config.toml
arch = "vit"
model = "self-supervised image encoder"
dataset = "Sentinel-2 satellite tiles (TerraMesh)"
train_examples = 145000
image_size = 48
crop_scale_min = 0.2
horizontal_flip = false
color_jitter = 0.4
method = "byol"
norm = "layernorm_no_bias"
norm_position = "pre"
activation = "gelu"
mlp_ratio = 4
head_dim = 32
fused_qkv = true
bias = "all"
qk_norm = false
parallel_block = false
inner_norm = false
moe = "top_k"
num_experts = 8
moe_every = 2
expert_mlp_ratio = 1
experts_per_token = 2
shared_expert = false
patch_size = [6, 6]
layers = 16
width = 128
positions = "conv"
pooling = "class_token"
register_tokens = 2
projector_hidden = 1024
projector_out = 128
projector_hidden_layers = 1
target_momentum = 0.996
residual_init = "none"
optimizer = "muon"
muon_scale = "match_rms_adamw"
lr = 0.0062
momentum = 0.95
nesterov = true
orthogonalizer = "polar_express"
adamw_lr_other_params = 0.0018
steps = 4600
batch_size = 128
epochs = 4.1
lr_schedule = "cosine"
final_lr_fraction = 0.05
warmup_steps = 230
weight_decay = 0.2
adamw_weight_decay_other_params = 0.01
Rows from block 2 of a small self-supervised image encoder, named by matrix and row number. Rows with one number belong to one neuron. Each number is 128 + 24 x the weight over its row's rms, rounded and kept within 0 to 255. All counts start at 0. Numbers have three digits each. After the name is the row's rms in percent of the matrix's.
Before each neuron's rows are labels from the 100 images, of 14976, where the neuron reaches its highest value: "top examples" is what is common among them; "colour at peak" is the nearest of a few named colours to the mean colour under the peak. Only what is clearly more common there than usual is listed. The data: Sentinel-2 satellite tiles (TerraMesh). In brackets: how many of the 100.
# fc1: MLP up (model.blocks.2.mlp.fc1.weight, 512x128), inputs 0-127
# fc2: MLP down (model.blocks.2.mlp.fc2.weight, 128x512, transposed), outputs 0-127

top examples: snow or ice (89); main land cover: snow or ice (81)
colour at peak: pink (50)
fc1.406 082:149163090163118097130148096135107120059120110123148161105141120103141106114148172100127146122139125128111113116162156142112133082119117086143178143155091131111153115156111091115108071151115122096116127151120119162106121134130146106157114184101115143153126144124115140105201193145119130106137122138154148170156146152131148116153115112132116137146149115127111122146142115105099102094129
fc2.406 077:140129158164118152104126133150128148166103096131113138147137168114113143133124129161138112163112148084140153145124140090180160138138149121126111140110168113117103131115147146160119162096139108139152103170131115130162104130140070128110150117142158114149121104144108115129089058133151113142091141127135121120149108132097105147059114164081160147101123153119137110142100142122167086140086

top examples: water (70); main land cover: water (43)
colour at peak: black (66)
fc1.315 083:142159101136156126167185070155138088150107159116161164165143164101119162170129131106129085124115110109128109124132138146124132111074163147090114107100165110134168140126116173116147162104124144123137113129145136149159096123086141121113106147104132123137116151142149075144110134148110140117148106140188147107130120103135095130133167101134109114108131124116127110088140128124123068131151
fc2.315 095:128088173135095124118096160092105135146138084113146125094165119116114121120133148094150167117122146126134148169127141123122115158149088141154179096147120159163100137098090137094121140177149109127125131118140134131093164126134082119156124150145112112141110133140092149115175103142132084125138109086138105143178133156154156133133094105136134128116129098087164118165087137134079139132116

top examples: bare ground (81); main land cover: bare ground (62)
colour at peak: pink (87)
fc1.253 034:149128101136165113150113100088116143122143122118165136116153107104162121122077129187144109071120110127122150123128061120151138156163144157110116150139112100084119131116160095132081099095119107119111129096120126141142124120151130129117132107104177113118132110100116095156121146123175095133140179105155131125135171190125103135109151152152118140123092143150140135163146163126122151124100
fc2.253 036:097138113107119133148158113135123123125098170116089112124133120174074108146181124132089141147145130093148089128125125109121139135103117124150120100139126161116132121108107130108166137148183141148126151200170109113071120132118151137136125161132112151116093146146154170161101132131096135114124071141154120133090090079151135101126137122117121087114181152136154124132116126136104124159138

top examples: snow or ice (80); main land cover: snow or ice (78)
colour at peak: white (90)
fc1.68 062:115115092179150127121134108112128127132161157145136108127113125160146094150087128163094122161159151070113177141117134106122126124094152119153120139089129097079088110162115109135114122157111134144115156136138123150102158188153132151157135122144096147077098137084140141105128120158118161140074086082118133138135137127093164119155120128134081100135140139129095130155129141135132104145137
fc2.68 066:152123166092074099106133118138107123089124122108134173123152093126100119105135129102141126100115112132167105144154121154123173122150087126125109097206181100167155163094154113105130140106129115155138113158148098132158097108117134103102116128128127100161154121162108100145144179130098100144158130117149122121149099109145143109125153119143143135149089139132173105131134121096089111130142

top examples: main land cover: trees (41); clouds (40)
colour at peak: brown (65)
fc1.334 087:144144118135111104134114140138074145118120147107144160081106140127124125136139073150152129144119148117152112144110136089095098124169120129164141120114113151162088143103115118104147126101120145122085116113106146102120119131157144104108172118108155096142118104129125142121146161099133116139117116118167095117164156128075107130129179199143126111154055169133135142112175166141113138145120
fc2.334 086:133097168123099135136090095135163139105128155175116123116119180152122097112155150133081145120144112105104125100113182109159140158102109076127135126146132140092127140114093114109138129104067106118141142176132116115108138117120199166161148112156130177153098159116127129152108141157119120123157104133150114148125146112144152140142118149156112109146136079102115114123110103120117145170139

top examples: main land cover: water (41)
colour at peak: black (76)
fc1.255 078:113107148162113074161131135118139173114147118118113131131176101139160143167200157115181101133116123109140102139117144154122149108114135131132167144110157083147133093126118134117161102111132111100125130125151134160154124146108091085083181148104101142142155121115160123098084142141131080157149147095096121145134129094132137132142128167103128170128111157134148100111103128108143130127106
fc2.255 081:164133133136103156087177150130104094096076107139153085162086159139112122114112129128108147100148120164128152156122117111107097127135107119118153104130114148101134128180110102194129176137100161139153152162079122141129102144145101175134083141143157106101116115106122103099115114136112141093130125141142127166163074143152119122115145136132121106106138128157143142088136157137119127143118

top examples: snow or ice (90); main land cover: snow or ice (76)
colour at peak: grey (77)
fc1.196 104:118152113129134124118120155193171119128124062119166133141135139148097135124110159105126142137134075115155174137146144136130145099120078128139138155123136123125101145127125137137127118137146118190136135128152177140137129140126141107120097072196121157119092097127119115107155084126135069146132127128072133128138113110132120135111165123126132118152162107124077103131101126107144084152148
fc2.196 100:088138108107070105138126101098128141134160154101074114131144113119158069149162139148128095137091150143125127110115137152123107143138156106126111124135151127112144128120118093165188133112119151109142135095095090083099100120100115154124177155132165110115151144144143138166168168164105150163155124153131113097130113140122116107143124127123113093119136131093121142152109118134107171173094

top examples: bare ground (75); main land cover: bare ground (53)
colour at peak: orange (79)
fc1.166 112:160149074123147133122157117135192138117129103131098126150105160124120128092155141172143092135156155158102121122138124101193092121109150134104104133153137164124090111127090111150094112156121125137101112116089162168095119153112157173109120110143127114087127111096158113144142129169143105115117098112152117139082141123092143143116148125107149174140090110133170125123117160100117122133135
fc2.166 115:113118121151099145125140096109101191105161134141121161100086098114102128168133140116116129128141144108143108113100083153143145088119120118162105133178099127094114107088127163146119153102131169136123178129125155143150106141124151117148137146120099112125173141129113083123085116158112108143174136133147123132096112130181120124116099133146140148096174085124144171147143128120138097091165

top examples: bare ground (88); main land cover: bare ground (73)
colour at peak: pink (80)
fc1.407 025:144129131085112156126127125090128122083128122124118141121153149155146125143098163121147117118162141148137155163142129170146106149150106125124114186142120105117083104101176120120123141096142086143078147123146163135127136125158114123128104075157095091124130076105146167139119181132151072130131119110115113116133126153129089130100150127141174165128113146084143130146111158123181111110141
fc2.407 029:112127090142158077159092087148150146125149125120145107157091098144129131121153069118095115120103128103135098103123077101121141153108145117115120084151123160109154145119118118135162119158135135114135165138129109112102151162100145110119142151116131155125117175155141132131134104147094146135141157130162143120092136087140188107142123155128102098133182122188153087120139125130079135141132

top examples: snow or ice (82); main land cover: snow or ice (75)
colour at peak: grey (79)
fc1.123 081:121125146179157131113067124129111115106108109121117129139111094144114109147103133149158079131165128172125135131110110126184101098154149123111110182151092121096154138154123138197153125151157137113110123042123140107115139178140132129101165122138129134132133097147125113114108142147120152117159112170122120183103129141136118087137148131083142113112150116112124126114107123141138142130156
fc2.123 091:099145096137101129141097130121134160125200132118113126096113121150139130109146122109104116090151108151107105103177123148066118101152121132103154154073124112184112111150164166130153126085158134181109132170109178123111113127146136152126109091129125157118130143122133155187135116128141097111096121149117167106154151097160111122117145122150107121125126144124134130088116162104135121129109

top examples: water (86); main land cover: water (73)
colour at peak: black (49)
fc1.216 063:124152132130102125107131112154149123133111191139136091142150154164132161119125123109082092188095119132171115141137095146087120160118113111100130154106129128134139141130125132174180153130098139125093149094096157109117144161136126123117140145117143150120159109097105062121141133105148134105110087143164155158110133108132113121116154130178107100167115166121107110073112130131137129119160
fc2.216 067:117066132095138141126110131115087093151163097117129182135103109092144114097139147118141152101181131127105098139161159113129160113127095152114149122136139160176115130105133150058118112140091113142140128119131094141148106104131182146147133124122088104133098132170154148113144141132112113133156133112114097083145150137157134161166090101134139113107105112144151129173102119122116136162129

top examples: water (84); main land cover: water (69)
colour at peak: black (100)
fc1.232 073:102143132135117113077141163160110130112126156149152121128160135182141143110155128111131152152148103144142096134155103097144101132121080129154139182133130125153095115140132138114109142150096129133082122154113086101114106168133109140112094144133110162131125146120122117131098186138150127083148162129095098121169078123155115092125122123116123096104119142150141113076091172117123108116182
fc2.232 073:134094119122155133137108145148120113130143124183100116150105129090157150126106082120129097133111137110130138140152144189124110132134133107085152090138126132148129100128159114129128169095121060118134210063119150106165125110141167139139194141107146098149131091084139121112123098106121118111150087155135132117126138143145143169133130146132142113124114139147096122152112139108122139126151

top examples: clouds (50); snow or ice (47)
colour at peak: grey (72)
fc1.356 133:142146134126090132146096153111113118173160123146089135138143119144144152152129082103152117134148118091149178112090139156156153118161136071123118127093115101113118162125133139145123119087108112171132134154133138148082097108092129137140122111128132133087145146134131151135153178152082143156081149096168131131114114106153115137114070102155145137144153166150081087133117148111137111111122
fc2.356 132:127114124120152148084188100175128140119129152150156112098124145147171101126072126160129133108100116156125126149139160103131099107126124121151113114134157050149148147094140114095109170173116141080124151120159129100139113113136105133113169135111164104150083135150128151087135123119123119132146093116126140124142146152096109110142098106117145146160116098125132131099156081136137122174155

top examples: main land cover: water (35)
colour at peak: pink (36)
fc1.385 105:093155144145124126158122136117147118103114149097151114134130110139100155203073121140152129116149075091150171114147119140097106121159132181133146157116118137124138142112127124110146119122116139154150103132121083159088144156107151137121150136134086123103121130091110159077123114115103126142131087110160106103137161146080124132143150133136071130153124154162162129164163126105083131121122
fc2.385 106:147109107133121145115143155134112124120138158082149109158143097108116156147167123110121095101118123137144111144120160105123113125055116120155122135167160120123073118095139110114103157129116143151104132118144132112152159075168151138117142147148154162135120101109146092155112151150125096109125137129091151148139096089166104163148159108122155091112135115087115102141134093143174124186161

top examples: bare ground (60); main land cover: rangeland (51); main land cover: bare ground (45)
colour at peak: orange (93)
fc1.257 124:117139066095119126152185166135150150104099084125118090122136125129099149146128089131140137129145111136144107164145113087178134121111162123180106116166103125105125110118117155176108135124096129151064127108161166151099143154135137149091131160103129083103118125116177124141149111162130138142177113119124115082084144139130101111137126120106127135114133132092139134125148161124129132109143
fc2.257 144:121135144149134148156104095148156152111174095113150130088102124130076112116159165099112133109141134113149132138105135145153165098077138162133073135154167106128130101132126120099141143132156119080144126114154121144091125152094115132139150137136127102097145138126120109119109153107161122097137139116155154171087114140129146073174168108111097146133126105164119173113101094173152107129131

top examples: water (75); main land cover: water (66)
colour at peak: cyan (25)
fc1.118 087:129150122099126142058112072121147159160156146124149135104134108150125134127108120121113111147161118120112144128088116125134150112141110126121120134125092192134110134165105151093124175109130116142117116118133152134111112192115126130158155159133104132108061161087161145167132170144105129129175113132126137089120155099098151091144157138147147146151089081137130157129118124118099112140127
fc2.118 082:139118165157099079124090111121129101104153125157102175136143151129134128112113120131122111131105134146112130119119120146086109161115109140095141143124146121132120138136114095121105114104163175127118095142129141102133149094208135113096054132138121171124158095157118135124132162124155135123109149125092126165139132098129102134125104150106084168154206137131156109135093143101112129145130

top examples: clouds (55); main land cover: trees (48)
colour at peak: black (97)
fc1.424 059:110139131121150073109116144137144168115093113149120145166133108126148124125156118145104118178112141113136138171074169085112124146122134096113119174127144095073093114135117147064149161150084138151162115164115153125164107166134147131112098105131106122125135160103152117120107153114119166140121113146129151126144105138149144120137085160126093161101088083140114144136122140151104113150132
fc2.424 062:130097103170089136141127072146100104170157130146129154136129151149120145114101120085149132098133151136152120104173092166155125156130112146160137088147141151187144135110111119136116109144181102125093161095136106135114147081118089110141109147078121137115130092120110129134133101149156085105149128096149126125147143120117141142111183076129160112115166158122139119115133145133125124106158

top examples: clouds (54)
colour at peak: pink (33)
fc1.211 124:153162087160111156095116078161103158111180126113156091125134143108143097137142137125150102157152176065134134103137117125157103172087136117100119116134097134150125127165131112110132107129122132106123108132127116128137146112067116152137117096145129120125130132113111119151137140113138156103103110139138162131175129126128193122173083155084097160147151122137120108132086167120140100118134
fc2.211 124:129086112133105087135123133101108153119123120130099154114142128124127155109110081161123131154124096158122176145143101114142107124140123055150171104150160138154120124098124173158131109134135114133126165114112131122123103116138148150113100211149121154152132098162132109141064110185103135110126126099118135142118090168121150126110117107161179106139138131130113123114144118141097160149112