A small self-supervised image encoder, trained from scratch: width 128.
Rows from block 12, named by matrix and row number. Rows with one number belong to one attention dimension. Each number is 500 + 40 x the weight over its row's rms, rounded and kept within 0 to 999. All counts start at 0. Numbers have three digits each. After the name is the row's rms in percent of the matrix's.
# q: attention query, key and value (stacked) (model.blocks.12.attn.qkv.weight, 384x128, the q third), inputs 0-127
# k: attention query, key and value (stacked) (model.blocks.12.attn.qkv.weight, 384x128, the k third), inputs 0-127
q.95 135:523476537488449493484464518598436534507495486504515526515499514491411483466461499449491570467439526490523480486512536519458384450512508479586541570515484446567462430527542506510536471503453463550545539503458507497548501439427499507478482552478555553425481499510492539523510514544486489466461522503506526443524572536412448525455485506533489506520480411501503497460599480469545506581527
q.96 101:509523534496606482476546515472501469443510461532552521485500488545564523438525520482487534462527474538594482405468511585487561574490458518526556502497483521472419512529464512551482454506468480490508385487431479525467504511542442492495447457538475493517495520433476515440505475417633496512542465477465454508458527532472457515514460529529521464508510584546501529542530512502514525503530
q.97 093:499499449467534538480538510465560445442484535518524488485448547519513461496490426516479468481511524513604467504487488532525518572424488523526526494538461580488511549484489460457441493469502536552531485545467506492489552462518509537505533539588431508532582481521535499487562465518536490515531493463538427523473448498521456494532428472468524484514487502535438440398526437457499601393476
q.98 121:502450479551488531437468461590525503556553502528494506485498505456461500462465507554556586488439548524402421520414494521525488462542436468493544511528462517483470456473545459466501519497512525517475509499508518503452531514482490516505473500515548389457511533616531521524522510531478499501512496562502600509465465519546483519507449422406542559481503509582466526473503424536515521501486
q.99 085:493481533481463511582465551519626517475531548476574505535504474488448537438530505506442433565441436457466484497436510429554546498466447517487529573511480444520552465528537529496538514413474531556497497507528504490513476517548563512481526574443424562524481519499515528536497506487506438430558506540518510451457496497474490460539495456507548486447469504428522518415453484512503465479532
q.100 114:483548481526479539528472479498478474530544499445487489516484548591492462490494470450523470551551534548494589557550518493450459441516510482492422487506539566504536519517471527514486524519523547419449562476494540501537406469471550464494574446545513510515468530534590488566486454528471526487535535516410498495514450436474523471504474524479460554504520396460481454422488584521535468457480
q.101 080:448466473466417463498512517450529477572517439452447507485509518527476428579466420464488496485539576523507564505570563451442413456514513502440509486461526533536499546480502552526539520516523596486486572527519501504532473438480466509457551504485476554432477500463500460481512497536541529475502538522522514498544483578501419469549470488428427540479570519449467461528476532461524517526464
q.102 127:526470469508529477440565491453529529470491493457479522475503492395519536525460558537484555497494489475572509500456460536513552537495526519584522462520468439473496468563540451442504488509482433551539466519565499526491540478414528494505440508536446473461530486511516501466477440464539498575446441478549470559517608526437429444463431497515516427511456500485527532534562551499509567483516
q.103 094:481432550438484538486528503459475538473546524383562497483417504451459417528448479459457546530517474487479570536496483470402523579491568550555484520540462478474496480583505509445527508484479417523601511562552525519519502469454582520536449569487502535507531509534498474494469530495505461556433498466495509491575539514488458491478491505520473502533463470464471483507538536480468521455524
q.104 065:554498467489484469502506454507432511535501536475431503576458469508486567581473501530529558505487501551418510488572456532492439488516541411520508470524522462501493493562563448550568572543457450497436579511534599447452466519443443440549460522490524449509538495457465519480510441488435491508464498527504494549522550455432530482457489512472426512507493531523520478520500463489473479549552
q.105 107:487476522494422460524471468563444482566480467496524505526569478420524519484489527503535530508518564476425514524492475524554475483561463479577487493467524481434547464462489466445481480525499561511486447511475451481596516431539540504427468514430553460469475528544494497516481484582376480496538447542524593515499543494564507511483477490478549434519480467574498473491540425522534496487492
q.106 099:475570493496517456445490493555494553511561472507506574472545464429536566492479547471541512543531460475491521506525422522492599602524528486552496506493525446463493484473461429464521534532455480531450449406472442467513499487518539455459479488556516521527495536511488500450471524448455492555523449459510458471578531511495521518396518582531528490552431474440577508500514518500547467485501
q.107 094:529495550537486559518477521563500545523532568450565487530529477433441530510530553532515483518401474517436451483394442462559542510556434521528532513539441403499500449507550483510481509448491485522530545472496484474463487567490505479530440532487510432492394493485481493538522550494532483485485482538486577469469515483513540457458495450575586497476468486518530552506513456561515452529525
q.108 110:555540544507504524484535507496534418470462531517567429521485502536549522499508479476487581526507471565513455450455470523600470516518407465484514493555502491477434568530532486523461525443467526521452576511484586490419489510605500444514506468567442440582488524421517489525530501454459526474510524492514466505457480508527480543474519478436514555481512506493478474413542460522521542489528
q.109 105:504438495468537477498519488563533525454503520530421524538475520479503507489492470531497513515489482485509478459481481514470535525455494470498522513507477408525495449495598524533542498501473382510554492585557520531465565535421431468537423530485434484476504485473459529491528563482555473503407518534585462557540525574455483488525534435490468422471469589488489506552529501482443541518543
q.110 101:493457517488468508527472494521509472518539519456465473475499506467409475454483475511529552541453551504401476529440501457494471453541498510455454520502521524491512503500485544441568546432512537560515581522524527454560503441492555497493534523423441454499506522614514554562519506575402496432453518565505606455480518503477498496548536524427491528467522459477442466501471491506508489464542
q.111 089:469565425506529442418506488543450531435460474602565528542574482467543556548481541501525572538501466465519469469573469582508547555488542451496512503500492476541471474453506439523421477574467483500505425446490477541467487489501468467453453444528537470536548547442472500479509487454528472535542493444552426541511482520503521514445458525478506488488463509537524559548555489450500525521496
q.112 057:577483500521476512485540475471471436508451540420405495495439478532514452547507527460520594510517534510549574512600534535450414479551573494480442472524490523483452530577532521505477526521475491478492574538521548448456539429479507440506465457513536429452534468481537492483483512474467544456438513462547522541537527497442509559498478549521444533529489457485480485552531567483496533534515
q.113 070:551517465478481500522503530455485514531505472525501508556499516600437393508498498521491453470479481530474469518564562516479464483426497535472555507470507544590571527468498553503422449547490516439482490519443460579420479456508489530475561481434483529570529462486506512545535505481540467463487533552518487554484457440569479541486433452442502482422543475583497538498534490461501490531451
q.114 082:486506459471567450574533516496507525500526472565480497531506476494531522497508506483530473498500519489469519434532498555513561523442519454517587490547506446489487507554495497569493528514456459466445455441517451465461545556406458510467415524496497523434501485480513479489449558451630498564581474509442432522551510506465532472449471566523528499534495561461543503575478499571486469515555
q.115 067:469584481578490494439497455574456484549451485567528515493540519490578582510502551516525442494548539498478509510524483512487544451529452420500509478466514468478533456520514434495458477562475550484412494440474461478506466509487441493522453459590561534489488464521466445563447464482489541492531480539428469490507507422515551502462445545578528500544535497526564474506449519517575473531487
q.116 082:457511544473447527493478491478426500546523511487453470498463439536444411498478482482507501544512481493483525507556503462501401463544569564488434504446562498484456546511459500480563559496517490487535566576504516467451421442542565423500555442472483461505457504496543496509562534518502506468457536463578530481547503510477500574505592524493434508488514411505470484539548562467508482535493
q.117 077:468469530509471483485442542482549506509466460549527534473549462504461495475511509547493454465462509486506383503502489530480447433460424498443589507470440471544519531447428550543525480521544514531474555495480441522468501508544487527495523501464502536463430447486484511490505519522539445424550484587513536444489493555508510503539491541481533484485557611500524580523397432516488485519423
q.118 079:473518457460542484541558571482621431445489498492574509521520537567509446505526449504443512526535515475561497466466528475472499505442486530512496526516484525532476523507523552513455454455529502458564482490501563553499502517549496492457530491548448534579471520414562511447485501484582466476503527514465466479489501567469490445576479470478496531454466576405512467408465503492476569456481
q.119 085:445492489426505551555497492397509508433558541416491480440495542532450506540527479484543489502535517508488540460436467490531532537496503520550501508537502524446486530559488448516479523438486445468562473551523540455541523540420546508508488514548474505538528494538594452463514496493568502589515509486450486487479502494483515412515433488435477472568417487461442448481484480516457521431566
k.95 136:485469538521535538472542461476442506480489492586479440504466493470503514457458559418515587546455460580498469452480510514542456502501497492577532512461466439571561551514507483533488502480520414509581427477485477531512525497417509517506577534468522480520488518469506529421470512519534440443429446586471530521438560474552473511509529465531525504522436512516496511470484528488598487481499
k.96 104:401508515474525538453510534527524573547495519595535542572540530477546454472526512484468441545490562560455410513504530476480480564559438488520532556505524504516518460515482537505546455464410450510528435436542489524581503525495486489516491539501534489448452458462431501483504467472520467479510467475519524541533555442561436477476526447512481465403466490556462512543462440524510516492523
k.97 100:488455541466449520514448459506457522557473526483465585542497477473516498442541543481524531521502568468418534557503501496498524546579450532531481597490466591494455498503406541473545575513431502496519541536494573459512512475481527420549415538498439477481469458488515507471497482503584477495542467503545479492566561508490480477494497464506492532450443408516473444487534555517484517461514
k.98 117:495473526463465469483552497529576532405516500433491472490578517533487471514418429576473511463525617511504445523539449561514505503410525496463540473529542487512484499446537507502486490491514525486464516513535415487503535430479560554532466466533496510503473546462505492505543514503486520530403495438488490549537444435501490486403491528439496529462513507539453522565504499496563539539423
k.99 077:524500508510529479447527553518513529440500501493497428476483469580438437489484497499482535526471446466529546451521464587491521529484468469494548574506499523475494513507533476439597511477541532468512449510459516521522521440498521446431519480576460528440506516449532542411510509545408536509400572448551495540482431518528506493470577460478525540525496489447508515545531488440458509586470
k.100 101:526541478463532523533431488452504509511523549480496476492499491480451517508483525501448482481475539519544553529502534462445480435599541505515403497508476482527502478458515509454452524531544508447483502646530525455467521468515471550401484458468545506559510531620507505511534485545420522518476526495435518474530510560456484507535499454516568506518583415445498475540519519556518502465541
k.101 073:519455550464494496464468512449487477573513518521511546526515458469431471482478505564437590540469526483474544494503526450460492449493613480492512506463422528522543570449582513510493533474488483480486468507456537476492495466462488457445520523430482485542514484554508539498522423538521577521483462522454588499536533575475534473573499449526551493560524455442455429474575520554454477481490
k.102 147:521469520585475530466509528567534539541475448519518557473519477458498563500538529463554475495444545519475460498483497496494453503453486512532513517446526454562518435545470570560502510487410427498509514392520537456530516501471502505473409551527543500493488504479579480498480520482593529508521495498495537438511524499493474491415475491512387526434527442562433498482509486573489537473569
k.103 103:491479557592487557429488504553519503513451507466497552492485443496468461474577538479609499457452510528489555485495543495496461502480448497422521535447547485509480483577507507517516509537447485495556449585532541511441433495520447485472446549485529503530535456568510481474493503552496505511430495518516538453520558541504449510514522442480438483443529475523457439448503468626458505521547
k.104 071:511569475562401488513524544476535500443508503486530502539500522480531517547541447445550505508486495475582531552461437496457484449412491486501516386569505436471535532508470499554475495495466510496432569471496508541496459541490474560503524445452453494586532482471555460536503544479546508498569493539516463488470498452526519502531496528566471456540498536437490584425457520489552472463433
k.105 114:567451480493504459502523512560559496475473426424503468431491510538483521516408486590528500463553502484555459559508462533562546474464557480571546488490532448493449490448507494479429521524574531467533473559487486441579517487462590508473524475475543519526502540484476573539475557512481497520474463482456509526437534446498510472483446450467499440535531501580532527537499467550497509576467
k.106 087:476568456548496491529449531590529529499464479555544473464488563516512513528479551590481496449565434490531434485489480498520484558481519505450501512445574481470474444553451466464466480516483430527545458444545515520472483564454474528437538576524532511440506518436468499498452531512457446468518515505495472546422486510473472502484490487478553448543475586566571517548475470554515479427545
k.107 108:539544498550491509396599554502514507418493503517503380484512495543474460535484477487477474473519495502517457466533450570542492528442475488470563481566560459497535488475501481503506457544569546513513495459500441562477484496524529552511548475525516534465509511452485492441487536496451507493483553466518485536434434418524538503416541554473498549480480588546496542503465431424501524564510
k.108 110:511506499461475515512495453486528526425533577592513466542482533571457428526502473453469491583532557480483495522455476482466549486530451478525547518568476551445496513476474520463598510424444528541528544483521538487473517482523515465561535480517430458467469520433552505450502507429486496591571544460517444527506486430521502521472526491513578560483410516499481464455488530441471504491492
k.109 111:451521560505477523472566511535545538461470471500494517538514467525525522526577541435530526526457503515485510464460491481493494491404437437465598496520510512482550517522523549620585525473436501533485544449499436519531418504504477459470447518537459505465479498444559467542498510481571493449491453474543520461546466543534496474434494547518409528487493520491465471426469507536477557544438
k.110 106:546472519503500485504533482471573509446522522411459489433502559545449482483445426533488567476525478468535588459515445585510467454494525498530524511542450538430460550498556494459512503508568593480500501520485510457440484462498519517435467505517455548517530529522529517556508499562405534554418488475507471528526449561518530467465478464441528526572500508455518472503502484496475536601482
k.111 085:451535512501429485566501507568505507495511475540526504521494493549558587567582486519489463497493494499561408517513515444525470491449461488518511467506493472456539495480436525605453496441431440545551570518537451530544479545496459489476504527517482487418465504477461453511478522433571440432611524536503495517483472456525456489495463584492506435490520570532511507511464523500516529460520
k.112 056:502475559510471540533457480516550429493538497469471574513487497503510471549557485489537520481483546541501543515444508415454499403409496534505474475529471509497519500490506570507439538485441458518494553482547529449474504548504484474495461496463506452556507503567610478543552514512501514524572389495437507406548509478435515467544493506572471451483503461507453456407496501550515466485499
k.113 061:507494518460452448569522466502462433489548513536460496602490473549522489506492499492508503588576481538540517500534560487440525476503564555512454464456470502495555528417488504530516498471479496430513559541526470563451444512500517531546489470452416470473468466526510485537494438443622520461460540492470509440546504478549481441544456570491477539510518457461497504510556513447542563496448
k.114 077:404544502575469519466494552583510548478515494578562484575525478456538492595543500456486484456500498476494436544495516474472531534428451460496534481470566443541550492500514477601538454502431511567440483496480473531593514488475480496452494536490495499468476468486457528445464549494527470473537575579526460475469447431584533506516534471515478460506469536486517522504511505484525458462491
k.115 073:479534443530496451484464513497517532481487468526568446530516524457538562518463522535477408420467500478549490530504485475506568504504550481546475446516550405551487472491488458483429482539536488513496508535465458534559531506519515568470591414479581519517501531530434510468459569508502448463563515542443440505449500393482488505499475519536532435508512498530530582503497493489556446443524
k.116 084:594472489495520522516533437496450457465456508481454533490459507557459450520536524527522533521551496585515590461450502495475478398482536573471452488532494548465486536448565479468479543488533470474466481497498479454383468547525492464492574557539489465566577461543533463539483448491471525543481523474512552483557539566511485501556468517515534541531471471430500480428500448490456495533528
k.117 078:516494484438517463486522543480473454481559490502540475494534492572474449473442429479476485542538498492476485469502477537501540506473543487456518508444476527552519487458565497512492483466540518495496468501428440550492529492489510503516532455595432489442524456455458532434564457494523492497417550558506471524524515465527496523518549534504528497576522543428529576537530524367510434594415
k.118 090:482504556493480563472438507495532524534495528494495507531476473529518451475560495477433487552452508436441504503481541463466474483546442485509520620499454514498527444529558556537604507414409514453630483479538562506519463444587471433489440499524454516445443479479561462428537451483504486505477509532525507524519537520518477510492536457491525495485532482481461474543469526543455482498503
k.119 086:476487516519495598455502498507469557508441558440497565557453503454481441493540549437529505438493566473470496542495489534462496547620395478498473561497523523465523487495433513540547497559411499476468516515525538431490543474451463489441454561498520511560493493537529427492529516552480551511487480537569509427532515501522458503509508423493437479463462463492509453487482522547490500468548